config.yaml
arch: "ecapa_tdnn"
embedding_dim: 128
widths: [320]
nesterov: true
orthogonalizer: "polar_express"
adamw_lr_other_params: 0.00089
steps: 4600
final_lr_fraction: 0.01
warmup_steps: 920
weight_decay: 0.2
Rows from block 4, named by matrix and row number. Each number is 500 + 25 x the weight over its row's rms, rounded and kept within 0 to 999. All counts start at 0. Numbers have three digits each. After the name is the row's rms in percent of the matrix's.
# c30: last pointwise conv (model.blocks.4.c3.0.weight, 320x320x1), inputs 214-319
c30.25 107:483504494518447466503509538545485486518496442493527527577487547511479521417551499529508476526476543549480508527514522488518499506539498471545442508481505492520469498491492457480520501538486513465505481514508490504503481489503468469501537506549487466497536493498527507479502499510465553513521510511473496532511496518512
c30.26 097:531509472458475519544495513450478512513489542500482527524501486511486479511498508505501497489488518513506486542496531448478502470479474500511478483512484497489465469504499507491497508450495487476495491500479443533504456487461512486484522499469486478550499491481477431536447503484490549514523534530573481517505515514529
c30.27 101:534467542499513510529476458491535470500501511471489492504444508530493494523480498482492497486542507513517489518514501530470492494500529561485494511498453512498522494521490497534543469468488565499536526508461549545492478497478479517495490488538466466493449529475519507513497501517505511464529483480456500467581506503488
c30.28 101:498500544498507508510552548469524478515511517510485493508506462487485482486508566536525523495492471503482472505465493485531500507502524494507494513552485475441506500509518450496492500497448467521508506527516463502515503540496463467525487489537524471530505549521484451496424490518557526465448478500462505482484459541482
c30.29 103:523522515527507517527547499526493483504487515496531492522476515525501509509526545466511492491533517495487479462494489482481489510501491476468495498510472507493495464505517506474528517484482483500481506490493497483505524518472526548492516537508505484495486485518498522460519474467465499525546487494508545479478485512502
c30.30 100:493489532494500512487489511503498525465449434473480449508521545462542461514493500479512497491514553531483473507487455517480525530483484527487502524489503529522503486480508516522494539491498535526493521507494532502459506465497474522489469504550473477520471537482474467485514517521515487464508510503530420522519515557511
c30.31 098:457512498516476459551520522491508484522470499506473474506492505508495476506527511490494474485529534472525518499473495512493498532484474531524499506513532490485511506484518551496522466470521498519522470463493541500523498528505477496504508500521516459519504491535528465512519496518466494517535499472526494474489513525526
c30.32 101:478504473439519484519460537518504549527461488480488514503470470528471500491480481577491476493505478513520493497475474490488469529489521510500511490529497483501485504475489459491502484508517480517533491444490498508523496488480540486546491499505496540492509464543523481493486542514523459491483466508469525472511475508461
c30.33 107:537510525500507510503478488509509471559512467496512500508515549534473472469521496483510527491518455456540518468548488460497568503505507513489540449526505530534491488540453509543532470487455453494495484504473497463475484473440494471527516505548522442489504471470484481504504507521478527488464498503523518498493565539490
c30.34 092:502452495471541520501526485462518492531484514526507514539497454466477517525531514483506459474512475506504522485491492508485533512542477514492498486534512466507453512524561454481480495475485503486490507496476533493477480470498514567508514480492487489511498450537513541460538479507497533479501502481503500537545468512546
c30.35 099:516517508492490531478533461489530483504499494524523492494506430468477522516495489464530478527414486510541526525490496519542505536493517515474508522549530541482479548495502531520523498540524474501494502480510477479512532448484534504486462468469479494506511511476527478520493500509463532493477517482478519461517498450492
c30.36 102:517496478523509490454522471476504502559536473483501465479514451513488477482504509487500518440481482522537560469472494490495498538526495469550464523504520511534485514487466489518469450492504473512532479511492514480463525533483453504488530520505503487494511486487503477517505502516502538470535491472507515519507515504530
c30.37 103:478469540499473497479448572498463477503517541476492517501510488519485453478507541479485542480520497487561496499515563474526493546457478466490515536515447508509519503520498464562528519510514506483506504492477557526487505475572512472499503508506488466509485513495533493484510472492507502480516512540495502511520484518491
c30.38 104:515492581539467530473481480480501543486500527518553491479517524516514526518515534496527481505540534497497530453542551503511501485452491489518556492458507496464487508487499473493490505472512488535478453481558498478520491524527487459494473508500535505505522471501469480450521457480480443463535447469475484526535520476497
c30.39 097:505515516506488471472495542496542514483502520563480465513480511544499437473488457503531503525512496478515504545486511532504486520534512493515495488538481464508513492502507535478527468516526460457491498508533501523474512546476513491520520461514488513521505496506502491464522504495516492467512496546501516538518450523528
c30.40 101:562563485461501488483508515506506453467522510524487525476470518500480487532481531514534503518515516533458496474518454526503493496514480518467482559484515466497500537483500534534525452545501518500469480454513474506502509471478488527474502506530496511473510527511474489542565522515536478477477509495540490510497512499446
c30.41 099:508474498501484462498507486522526566482504499494561512456495496491498526547505419529493521461470480473515463481477492515515513509566526531491508530508512571454491509486512505497474471483502495541523522489471511521462492478507511494494477470508524514484482462469484484480510513463474530506482493521502512476511501496467
c30.42 090:467464492521484536504534464497482517515468529566472489506509473529545556543518523438546548549496498501526499470475516494470533488502492504504538515529524488478515517505482498488466499558414497498467489468477478461474480475474546519457498498492513500482498541510492478516523494496547506474505511494464527527499471487476
c30.43 095:481520520537471483527448491481497471514497498476493527502565475490525520508465540513534505488508524508511488526531505525518502514461499571496493512509519499436499543503475538523533516474504478473490472465500543520480490503507521533527486499505531549470480521510532506461504517473524505463495462513485482508467459516507
c30.44 095:470459514482464499532452460503494499501519494477526510508553525483493497493516494544563508550498504545477559522531515539517531517469501495489503545481518528455457484524517515451488491510489502440497514506539476506529535519494534499498452495516509498534513448523476504524475455537436476548516482469494464521474497540505
c30.45 095:521498507486513507467535452524471533516469565480506479500519496539494488520474525534444520525454492479510510491468472514470522462514459477510483460527502472511470502559539517502489564475546522489482535496456493512483496494484536462528484556474525511517503493461504528475502461497500520500498502510476539492467486534500
c30.46 105:463522489482499463526504486528438523501460527517524532453510426516503535516486528483491489470502530479482553450450515500505470499484523471517538520491484477477519527475496542510519480467479482481518509475524496503481487522511493544483539519450522488497488479491527506488505459479458491464550503441514474523473548504548
c30.47 097:450520462555528520488481504528458505485530451515467489505526474458455521519467498503524472479490503514507489483520485472489477503489533487502522499511486464507493479534471484486537532535548533477492501498520468528462477475460523504523513521543493514493503470469498491517525484504489525455526445500499503531515501449536
c30.48 098:499451526484488505498533482501528465480522500501535500519455527502495471440514496513518506502532520512467465498510474516491498484505496518464502545544495513487482515546540461490522502514519495453474541516511538534478496490528530505495475458501484488470497531542494486512489514518532498464492495481530510489525482514475
c30.49 103:439513518509519508521534501528512499499499527525479514487485495462485508473508480492491519496490485549476487455493461505506512498460501470482557476474478450533514554518445500489488509501484496512498473514515474538505471504512495521496537476506475486529496501524511497468485496497477533507526504485484458461525491534516
c30.50 103:512525508480503457500495439487520523498537458535503555521529492532516500482511504512568538559493470513531523470503535498518508483493478523465480530501485537506464508514513540461479502522501468517544492560494493528498491454491521527568479522503518493504470503514474489489494460469450507508469524501473516524455527528479
c30.51 106:476499487485513508514465490509517485499492469496461522471539473471535479474453535556480524489538437493511490497489490543520507504556484526492505493527510490474497519502550476510441434484508516531485485538533490494519549517490555494466524521470506511514468487535523515545475517522517515489456539500462507504474487543513
c30.52 100:498526523508501493544494509474533514501482472464460517505515532490496517545543496494509501524478472445501498509545495498515476494463515492491507478545478503478506530512470490543504465527511530474492468549508526446506439434524483489499517541475487533530500503484482498522443532461496516504458525465478497517486505455490
c30.53 099:504531541485503474521507526547510538498485444484460527465564497515466508522500483457505505500487512516535477458515514491486524523502476475506472491535476524478489506504520471491521502550481489484502495486468573498484486451497476474496481513509519496478463501492423474494512539496490524425523522543470486497511483523525
c30.54 106:534525493513525533510511497468513515493513528503514493515466498462478479515523507510516502513511511531527478471493510493508452512508482481492473501534528486498505501488476485479498479514459483478533452496504472534516470538547532564500463544523524504498480557480486482487564468485432539513489502519504458469485488515473
c30.55 096:499516508469507474489508512508535499489543540507493492522507507504506503506483486535497526525509513490509508477524473489502478512530532512530532470480547452524475515536483475442496523511510444459510477507485493456477538458464503487500507503473462495504492504487462524547509539558464460497506524528494490517481504447506
c30.56 095:462505512530481445497478480513524485520518525472502511482525468515476518507467503465524488538542482501476507548467474494488520473520484498466487488533490468558498511478482497524490514512490494556474514502500483530520493520487509476493485482508515491534516475474503475501493490509516504498493492482520496483521494496536
c30.57 099:521449460551531489523480482467524491476490525488510472519518523519535510477485511495478507488494493469527538520500464507520515506484470514526539480510518533520545525462469519500474531469511493518515508500525494474526487499531533501487502483467521523480479501483494539487521507520514478480529503501499428494480482489487
c30.58 103:474527505504473501533538474496521484457486494509502503466484473508512513501502540480498494501444487484472517534499506533494491491467483473520508495499519516507522471525490507546496517538480440559487486491515493493512521501539490517501469542513488513500532490523514542484515512513464511515553476497515495494504519524517
c30.59 100:466516524465521530481531464478508530450485499484526523524440471519524510507448482512489522477518483467475507498550515510482483484443512525501476549513518502459484489486506510453501508497538464521502521502479495499540521533484492470498537500479475521464562525500508491489480514537508516510481479521517517572456406461519
c30.60 102:550465493499463497528444521466486476502523522547464478518479492501516509500468521527459516502483505488509518492495503502501481477535506508532508525515529467504475531509502465520504492496477485480540513523544534501456477488527471538528448487512457498523509488505499521498466498481484523525507543515532543541526530485534
c30.61 102:505510478495494477478439534498514532480483477490469500528512491484448461515489442512506527463506544502505545489496487514481481454521503493528533455515479447508491497538575474465507543482509504490522524488497481509566455507487500506517526548515520490500501484541559560509517488496495490524527519483499529555544515524479
c30.62 098:526508519499503455497550454500478529475469524469468491470517517519498469527511528508566508449506514453472482482502529494498503497513480449465507523479462498480525465513498510494514499454495545482515481504490463502514494532504483505492515486533472490473523556515487510515542473508542561485494439457436479517503507532528
c30.63 096:508526542500552467525527525493482517510498453507486510518512491488480516465483505543546538500495491479476466489431509540525506490512491501496514525489487482476503510464516500513504492508497481514514545517489456478483464514529454503506497495511493514483493523487487488480487477522523499477501540508500457512484496492447
c30.64 100:496520494510526499548506532500499460502482495551528496463477517470500534494476543506523474453499506490464532528540485503483525504454520507489428524494494545466477501501454463491458498487513475530473510516469502461497502557502502447492498482484479518470494493502486507490475534538488529514486493502469510495475479465543
c30.65 098:492495501505454519466501483519499523573475535544530479456503490515492464536477549512479521511467484469481512523497527491540505501477477507493507491464499484528561479504503496539467491504460485491502511525501510465469513521470456489475462549490532520481497505513498466503480525502535504542520469498464524504495456488465
c30.66 096:538505523506502492509480501517474511501508501501480491480511514512496472483526520527528532482505463555557450479494475488504545488499498496531498467433497511475476517494555499487471552431527503532524539534502502547493522465524477459487480486509491501483495516495435490500518548523495519512510448482490482493516529477471
c30.67 106:479474506488503502508443498465508498509512455487506494480503494502478519458493457518477471487474497523490503473496451502550505515457496518482498516548560492438508519523500474519493506492512478504460488474502479517525477503492505530506519512508520533493466514527521526516523525523493491556506500510434479473481477467473
c30.68 104:476514449504443520492517535510530511532493520478484487477472511519495489496497495534525496501476488500497469527485487472503494510508511509501513531510498530488516502511489518488525469494533500487476510519485494513510502438482558540497477525492490496475543478485511453514493479514482511486548535548480504515443540477471
c30.69 100:455490527507462521480484475530525511471486542526517502487512458513550543466495506500501459484485493481550491477505515495505452487497514472477527508518512500507447532509502490501493488508498499499509531535540476477509513520503428521482532534488471505412505550475528510481502476518524486467480498502497481483480490547505
c30.70 103:474501489512521488520467439519526464489492533481472494485504481518509480504525515490504536465545504479493558442479473542514479489511532487528506455503526485513520555494470517519511513512477500516509469495433511455537471539487474509495483478506487427453517548538489510517477487534525495509434484507476503498530472451505
c30.71 098:499514500510448507463515553575503495524473519494489436500493516494498510477454533546491480530517518474490545498501467489547498497523484485528552488518509485506500531490507473510505557500497499488497476502512506542485523471521466511516535499530465504493521462488511533505484530518518509549495513503501510505489484552537
c30.72 099:473443505490512519522500488504518469459511514529476481541491490534467475489493490560497525512489526539499465488504480498529535467460465477517491505532523508476479526464497502497492506498513475486502481493466466524502503542522515462480518539502481455488553489492495514492486531491489468501526516504527509484500517506500
c30.73 099:503557497509511534497495531486494554478516490499525519455485463540514497487541457494479540488507528491508504522491521460510518469508476488542506539515491510552488450510494519510491516468500508504518504485514536500514475470453534502490489501522510461467497524484479502517527457476520486512529485524475474464536437514487
c30.74 105:518493495455503514515511539475517493452518520481507483523533476467525469474500463499488511494446472508454482546494510473516499496503526501452484509489470533531494513551494527553511500527481443519518481473515479474512492505469449545455488512502479490493514502526496491444501510515508524470465531523540520488483517501500
c30.75 102:487497499476528479513524432557520472489486487492479468505476488456493529437502548483475533526494458568510439501486533491501533478486530486498542508506451511473562523511488521545482514485507503511504469489514481499523490485524524514488493553480490500525468499499529488521512508534464479532503481486517521468481468533518
c30.76 097:446496511525473500484483512484507482471482513496433471451466530515471513490500521517494515528528503485474504518512466494499487499520492498487535482506431481509468504495501478510511481486506502471493477539486486499493532499512512506527532471533523498501516533459536527524501498505517489512502512548464496501472475476465
c30.77 098:521499493479497460502488495516514507553505555545537547469513529542492445524537502529477488473473524511478517490466515478508493512503493464487475496460499500515483488549503482496482536484513512494525432520471524526520477501528462481506478539485489476528459523503525478435510501517490451505499506517516499513489529541522
c30.78 100:498501508511504504530491467511488491478530508487471470501490553526493492504521531508506465512451513465518526462529499503449527467507511517485492512495476523491478480477539467535474540489463489477508495493524568527466498503492485494471548504489473465475485504533496487460487518482472510481465482518544491486509541530518
c30.79 104:502488505475478486518479473482506491525527501549485502448523510505478462482493513511512563480518518468540523508531511486519486457509467522520483491496516483496529501543520488453490500483569487558512527559478488483517500476526444525494538466493485527499500552516486474532520476514519473508460470474486494474451505473479
c30.80 101:486480517479512499485471472480497509513463500516511500495496530494518516512479506517498497498488488491493498490535461507515497517528472532528558522525514451527526489493461537501518493505493514492471480440523494498472521496492499495520496531469541510538512488515503498552522497528467470488542491535494557447524536504521
c30.81 096:514484510507531548509449512497505529488511532505474495499524570501477481497499497500533475474437533487482516495477525498483510509481566485494452477482497492459511479513487467514463510516455511481533509487515506461490494507465479500490508520496486489534524527471505500500466493489525508477500546508512475499486505515521
c30.82 103:484484445439481510525529505517481495469510501492493491485478524524476490466479524488487449505486497464476504541536474527469484531476479482499522528493491507459514506490495506522488524499486504519546489507499502494504485548530487530528490475517486461491497533511504509501482435519489509528516474522493508492474507535500
c30.83 098:468490525522451500501516499530517495489484501542508473511478487464504510505499544463488531479512530444506500521512482470499452521465486454509476494543530501486534472513509535489527505465498478492535487506514470522453489550486496511547515493488488476504514511489505538504516502504532494516509470484462506502518507512561
c30.84 096:508532539492506512522436508507504468486502447500517545487481483530495488466473515493518484520494503500483515509497494552460527519511491484470486473520498470488513487496533485476486493486495533527461537499553459526518504534519468532493516516476457454460500518515504505498503520489510497461470479525508471488480502497539
c30.85 104:450492457505539512469484465510516471518502511522519447488507479463511476464493474502513504525505503489510503536517544485531477517550521521494510487499506516537458505522513501484540507498483547517486533525482504480517497499503519510501455515518569527512487510477463493473522494494507505553498518514494450536459541553485
c30.86 095:516521487493494499545460538494473516490549483469432536496474512539529529476452479514500513534485503540526496469543534494481533586453462498505476522513496484496504502498507445551509488535506539510520469517527470476480500539504512489448530483493499494481530469481507476469508512509549502465497519504491507481500490481499
c30.87 101:475530500529475506512473507570515506508547518530495452557502484478515516509508485490483545485528500489496479541537498473517474497501504483525507489543519498503515495473516485494563532434519452513502519515494495475493523559494477514550502502524498516460515513498536487495524482529500515515501454502501494530486519527524
c30.88 105:533497525493468489491520505535467538455492504519515512501502497509471503555539492479507469514492491485513518459552511524469488538480522505472537482547500469514508511497468478493497490508435495536531444569451473483515491500501531470484536505521496506506514479554475519456515508537478481477531517536524507441435489521480
c30.89 110:503485499510499540489509498462455470453491499514487460513526484493490493503546470525569516484473524494545480459491492538539508512508490564449511505503509530464468485511458464489499481523499541460481496501479513539496523495471478511469525501501492511527492518484498501492486542464467509505494534514487492520511518526486
c30.90 103:540502485528507539539502539463485467516480481490471518492512484512502467467516459527472504504499489494536511531516538525479546507524465510509505464503456493498512466485503468508492518479494522473487471487488461523503501482519539486485529498490489474488462458497509481482472505543497495514468495481475485500478437518493
c30.91 102:489508502453485433492528501518527479518489453482504501486503506483507481488531489497505497496477534488483468505517475504483526467511484473550494515526515475482508555504528487518480482514471543540473533484543534514486469519519483498521519539485486506461461483487507521444467512492480483469467521507475470542511485495521
c30.92 098:513538501502481471532490468506509513471512490475485487478490543518495480489535512505474489493479480485512518455512524503482498521510512506526500493458567565501509499538512506549522535489488488478463475461492540515532481501522498503499482519489468478512531505497490479497494476480548489501461505483484496485509465494514
c30.93 095:458490475501472510480473452461522460477483496474540483486509525490473519488523485525489517504463504510464537544444495547519490489474524472512505497489492528557491486515500509510483489473467520467458489520467506505459490519462489474557479489522497516513529508530511486483471508515507475462500488519536535483488426438518
c30.94 098:513516496477504460537525514477458507551538510514515508468509545489515509498506522527480494518518537500481487483521513521446519460517515478503534501455542490523488549489499465522473520498527505461523530479479498486524529477530520504506543515531486487525514475449490533512483485472527461506510537553480501521515499489490
c30.95 098:517512490515474532497456571509501470488532496518514505487529482508533468475465527493521510505521531451550513475526457510573493537540451488532521503516468497520477510464512552469498502485526510515496493503519540518516489544538560502518540490508514474452497467496476528520477529452485509499540511488503512478481494501519
c30.96 103:491456508516548504492450489513496527498474427510499502531505501496542463474516487496497498476468500489529529495506538473492501476500503517476472497517489503455508505471507498520471505530493490525472512452466460467509521498526518479481526493515535475502493496493511477472468488480494501480526461473497541534421517477510
c30.97 104:475516516496489505468513516481498497499492493473506431533472537509489493526520481484475516473493531491494562492494518515530483481454488494501486494543457539476493525482511507494466513481495514450499484476498485499447473468529554498505528535424455528508511535437479471493494486503487553496492489496511537529498500497460
c30.98 100:484470522545505497440502491507483514481487450495493466493473492462491514469501505523489500499473468447511552467495534548509505525510498472534538489491459481521504502485491510454489512503517507495471520500475527513467491473498477500489478524502517485505525521474553497510533513507517521522471507511486501503490507515531
c30.99 092:487489499485491505508448492494505518498495504477493516510498500463514508517462507484491529486529512470513489515501542521530507491466441527488497514485492454505527494529508505501489500507489470489539473496466513503491520428481522484515497535457471516524573525462517500523493518574485509502501499488494514478503480527519
c30.100 095:485434503476504475520458480537527488536473513505489483480482533485484505500502441493510510462445471446464503496516452501541521551493497505531474510487492494473534509522440511477504542533473462521513525512469528529494448529493544487473483522473487500533490493469513506480492534500477494517465497534477503494520488483516
c30.101 101:539491486471510474508493502499504474506475511546515518507495467473518431546493491487482505519511513503443483501526515485512449502581496481478514495475538475500522498517490496549505557502538485498530501514509493475472501525495533532522464545545470451512451499528523466507514524499483505505517497468504500519480531434530
c30.102 097:491489489564506486480517514493499502471491517496476550466450531494511439519479494509495484508463481519520452438493494480518526502527535523524488514467522460521485501493514518469457501515479504434517473465513566494461522506490512487462495453507474504508468513461482495451486533492528525510538461530459526533489476489487
c30.103 103:464506488467527480511438530537487482533505543527477507491491515490516471478455477532492516493509512489475462518502474505497518512484553468528503489489528490532491504513455497466517503501472547536546451478537476535528464523447545513498500497465489511534509531517525436480474480437534471479479526527490545489511485496467
c30.104 096:478494510494479473507508514526477528478509484498523496520505577476511508466499481515538493513474481453490517516506534507449535495510494479482469465478524466503448494499519516458483540485499539501501504551510508479524511477489455492511500513469481504463541524470511504485492499498526468493513506500461515541493510509490
c30.105 104:505519530526522467494486472533463507519503506505490482524467480480496524506481475522478481504523494520483500542483536555493518528531507509539479494481481519532496473496537488484480499537531487455506500536499480499489486531530550533549514519522486492485476486537526496541496456489473534500497511473476505481557487543453
c30.106 092:491444490452502479454515498479502511470529496487488537498473493454509478522512510537511464496529534527483436510483477535486497501467474511550471501463528470526517486483525471465493474530543484494467489512516482467526508490511500495463485522505510494475517516542488459472497525475498510463536518543478502491517518522485
c30.107 096:571483493500517504517539520520523512485514494495545517485522476483461530487522532482535481510518484549480499534478510520517512532519505530479512507480502512549484553476530513503468468525483474485477482524487519523483508537492463506508507519469512498493468501547507512524519513482482501512458516505525491474534538479460
c30.108 100:496503510512481499558499537512470471521499517531492502471474520489540521488485511506500550508527523451509543519532479516485451492507496498467508524496492500534467470470535506521564499447480505505479526557467476503478503532505485520496497528557552510541482435515461498503496503533492485507508472524485457484507546519531
c30.109 103:540478493522539503492508464522489501500495518498485452516517528518483520515480511500522504552505468520441477481499544472486496526489515483527527512487514479531508489509468476485510537488488501501525485487437566450492498536518489518467528500514487502512464481467467539512496508506503479516486525472448499482536439487497
c30.110 093:529489496502504540487511500499519483541447550515463545520510492417524470486501531511509539488499529513502540476494488512484471508518523472516486489506479483520493477513475493488518516493485521472484481474503507537478532480467473474525515524509521523480508497483482486510517480465511520510503465479504520498497472471489
c30.111 100:501494496520519504500491502440487478480540477507506470504480486521497505468532533517508484491484470530470522471534532505500479493525481493523480479491514542480495515494512490520541489490492530514496500482449504507490493461471547502507510503460544488517455454490497506537507517544504499504490516533472530493445497516477
c30.112 103:504516473471475534509474476519544524508493516525486519482512521491483540488501471467526517520499516495513543481507496499513505470491505511485486492540495489508520507493508468490462494517491486509558462476489492495531565503485509500515465537462531494480569474516491488508504524494458554509491491548455490545517527526501
c30.113 099:528468497533509493496481500459513485486497504492475501478501503500484483493508562544542490519465517507522432509535531521462485497515476473478484522524506530523526497538490530532488516492538500505517478503508491491486493506539490514502527532490497515456487487486516455519491524488487528507494480440486497480521489505523
c30.114 101:489492495473530504494499529478495468502460516532523513489520511515504509503489525465520494529520473520542521516526501550485542464540473521465550515534481555489522502509497416513457538533517536508492528481490481472472534447487530498476520501511541482510494469497460518464494502508491515494492487530507461515481475486491
c30.115 093:495470475522488501500510434502437502488546486539523516522527522529527518518508500488464487461476501554502498501486507481499510527504504528517505498469573514480475508502494471463492480476520493514493479479487507517533518516483512477468466476509462498509464494460450476508424517516486486516453517496533470478468534488498
c30.116 101:477515517516480457470523511494508538498504461492467487495539523492478452551529535492517476493535457531500508464482510467485464478489498525487533505471492485535488516537564481482465476466504515460508503553467488539460511458501528487546508528483519523467515521497472475515521518499459499518533557533506450497545520424528
c30.117 103:486525462501496520520492495515505526478483516508525495468414525502528471527509512573580497520482511502499478525522480460458541500502508435527516512453533491499467475523525511515517467507485517517494472486464536539515493455459514506503481499494504482527513486489514515500526496489501477493517548540456522484529497478498
c30.118 098:512487485506505508532518494550483485516489519479503490475481490452507517504497484515528499520518503497509501475503539479468499518528478484506484483435495493497493513439484492501542495418503506502528412488508503487526510538525546504499494487445530522488524518474562464517511495541509480533492541484492474513505526493462
c30.119 104:515510531539467531545503491504544495521540492472516514514474498545498530492504503525483488538462521515479518494527486510485509509502523570559478532470495510556512517478501491494516501510458489506514497532507512485527491491503468483566500480548496530490459470530468522452480464465486521490520517531440509528508492572505
c30.120 102:490485506510521493526454485538529472548478505505500499517537486506518523505493486469502529502503507460498481484516455502444541508518504507506482503512542492491520527480466481508525480494536494519538516484488487483473504506467487512500506531513501557460494527478474524453557456448468520474456532524503461462491449487489
c30.121 100:530543479530527554435508485502522496502469511527523539484520539458522486470528483497549481514522496503527479524477532492454477504495470473473494471489530532479496520481450552511500523450498461491488514505516491500515478482501463545536485499496472515470489489487508559513465517509473525453518483481494493488495538493469
c30.122 100:479472521482450491496508491498512491529470498509483517510521510442522507511534511472463474460500540481511481470495531501489450525506489524495500490523478496539485493533469515503471526465523496466466489519525510527465478513498520464501506481462475492469487485488512457514516472515517497470485495463507560531513544530561
c30.123 100:483528471473502494508458517479514478557500452507492475519492511490487468485505510514480466497498503502491495465482511501550501506518496515513491551508466501515493521506526502518505540521529498506493498505505538483516506481514483540499494514490514514506504512539535514447455527477503494489496460496567498472468532499482
c30.124 097:520463510476476492492501447527472525487507496530490539480518510437515498491521505492503513510520525490530480545484488476498509468534549531483515498510478470496493534545512495532515481466503490526493502489472463498488454467495508501478450457460566466489523518466503493498539563489503534472470511509492528512525526488496
c30.125 098:464501511467489525469492506510486503466497507511479471510488525517490523517481458493503504512562463410529531502494468474513482477525520542493482493531475494436467493514529467492509499497496485547500501551476531495475497524525520488522471511529453476504511522497481509519471526514497507465527500480487528465543496499503
c30.126 100:487476506479469490536479504476525445482472526468488479499548491492440495510505531477476504546490532505441471483484515487469471482495507516501514496503500514519466446454499489506496512465528520524500525492510495525483467517563459529491504476520539537517490473484516521494452501484549484517523520507505484542474508477499
c30.127 092:500534503540521497514500464509496514500527525470514452528480478491508481525487476538487477548512527455511476499468500509515484546503555511478516509482475499483467486555523546512493463511463497498497442515499532513486473540516465530490469466507461509515473531488482501467509531492522533492516502517513521502484527527519
c30.128 095:525495517530476548528477468483469488455477462492506467517523518479488482519499515539468495536521503488487491513473485493453488478508483544544517466505514477528513443510524480450493479497431487497498539487549445527570523510485474522498497503476492474461478536500527510507543513503501478481472512480551487487489507506519
c30.129 104:449472495487511491470548517498504495565524516479499488493473477491537551498476495517502512505478479477484542525471502542510480513544501489481522534479529538488480504500493505508460505498525492497520531487509506453532505480506513521559483497544463553482508491498538502500450473495508510522507511520514470494434468501520
c30.130 102:524524477481463501500512475490477521522529503470451435501512498530532523476572504475480508461459452505521476507506529487532490499536524554476507515561496517469486492482519484508496504516498498490523471482501515469462487509505514452488537496525525509468496438524468516518495493514457498487493534445512571478513507504502
c30.131 097:505480461442474500449508549461524516442509497485495463546482483472516502508555520527496533514514546499482554476542505469502507459462501519498515507526459507494505463495513517461430484464476519540541474483528473486457502533526483533491519519551469558521476491477496537458460461510471534454554459483537503534501455477469
c30.132 103:526512493519525526463474545528518524525506536527486465461512541513522524496545550477504490475505474515499523526495484487498499476511487501500493532479468463535505553483504539476497529556510464522497521516471530496558471495469529558503460514457530503522504514500564493524485499488542477489481491529511479501505496536504
c30.133 094:499489505489471498484529529475521499500530490510482532527492501488451478455489523521537436456530478496511456481460484475512520482518519491496505472535456511504538498502529500514483493469479516497520508487514550519529497496504526525481528494504520479493494507483461506490501517534513492495539471464509520457525537494577
c30.134 102:469502515505526513509463517440521498495471479534485534489494472480530482545530476495517483498500487538483518499507552534523558483520507471498493522493500502444498507497432476478486470490506488497551496538527533463471520519497495515468509488514520527514460487490478474482521510515492487476482495508497493510480534457489
c30.135 100:513512475487464533479495530532521449522538506505499512517489474505539495540503506499489491527517557533525569546506488473512561532508510516512508486482513484452530513481442490500489505519462516503488474486528489499499498481458484505500481527441515514475480483522505515524501509504471514513539511542476477480478549419480
c30.136 094:490460494474463451496549487462497493493498471518480527516520493492460476539507490492489469510476488445484484511454458474542466510509478522545500479518464467493482464476465530496530485500511483493517496522483502538539411495503506520520496525519522483516518560516520502509488459452510470497506502523507559531458501493548
c30.137 104:538475525509504546502539494505534504474485474482496479503472508514505490471502489534522506507494488482534496483493478501471462546481458517498504478487510494467489555430471480519462476468532515485531533466477499520503488533510493502500476487516477475518518516494492506459535498533525457481519468505498482481468504499494
c30.138 096:467479490512498530491457528495427539527450538511531507463493481481470532535503489506530491490505521500524509484489499454540485544520525529497500483497504536520496496491447522470470513509496519508458513493485494512490478528547494462477528492510496470500484526506532518533487526508527517488534474535489574498498455510522
c30.139 103:500498471470456492524479490495525456484525477487522509506506520519505513485512503462494483457517508504540485519532491476457484526485537488550521507492525521511523493437502464474536512445487499526495466499498484482525487495538513485513581518521532523512493510458544509478463522497519528549442492497488520496524524518499
c30.140 099:533545466499458519508499481509514574510510469482502473497502467521487473524526474493487475502525544545511508477494510501497510460466525487519505512497506534485497486516504502536501504449487509538474504505520517527509547570509497486502496482470481507454484471532522522498530534532501482534519484481452517512451504530480
c30.141 093:501503486561514506541543471463487508484512490485517464489445504529494517475525493499532488500501493493480520492462513497519531486441498486478488555500503507509524513526504522507473489439500472493481449503500466538490526499557520498523502454508490500504542495471526507507533483542466516527476473497457473475491490505490
c30.142 103:519512480545470465472495508506493496504533515500514528476472474483509504468461503505522522519527536487505473511499523522525474465464475556544462480525497548481526465470484440457513470518468484512481533544485489505512485500526498464512520545465537439484464503535498491502534466534501504527500497537512536480467511522497
c30.143 105:501536504476496505519499493544492546473456483484502503485518545504511509553511487506475478482537496510527507514500494506495477470530527535496485516525532494496498473517494512514512490505487510486488498476513519522500519541420498539504508495484501527455531511493482543480466509446496482506503499481509502497528538513468
c30.144 100:512565471454550506537471482531449502511521519507499499539513474490550522528484483537498476490546500484517478529486498513493479520479496495489503462522495532508505513455503475463500480537481502511504501482537541526478548532495509535495497543502534524509509459501507486460532500464513486521499473472505526536467511546519
c30.145 098:503463484443515492510476561465487514429518498499494494488480499546518482506534477507521520523492474446497516492510506513498515479476506477476507515493542494531496483475520496484467515455525483504487513506535507440481511471487468461516507480482462495516477508525538526471499512500493493492519502485523474480491466534476
c30.146 101:500446545520484481553484477518523502536480492500500481507488478483498513501524459496516480520478510530539502497494482492479456509488532490507515545459539493544452504522520515503451498526488468451538518483481535494508485491513529490555479511493482515495478528522465522525475568526492450549490472478511485481502527490538
c30.147 100:521533527503530514512503526497501506509519514455486476482507445508532488472502458503522508474512483536490559534427479523521510490490492486482478509547517486490497474490456517502542468528490562457499495518516523501526447481507500515497516502470494474489489526498518486471493528490498478485478489506498446481473500471466
c30.148 102:542464502534527456479542460470504494495481502457500504474540520529497503466519447479494512509453531468496454500487549508516465546525509522473484493530510523472504507550474540498510515506470508468484480501537538475542513514527493481498547530497504496525528478519517461508491529485479490500543483501525480488492490464482
c30.149 108:531458491499494545539524516508491491473471508508517508486516477511502493469499491510466515495506464527496473468522465474500497486463528517474527526500461513494498477528497522506512461498508488507475528510451471499505502536470503481533513543505509508492523521506530462503543514534524525510467493469492497537469526492524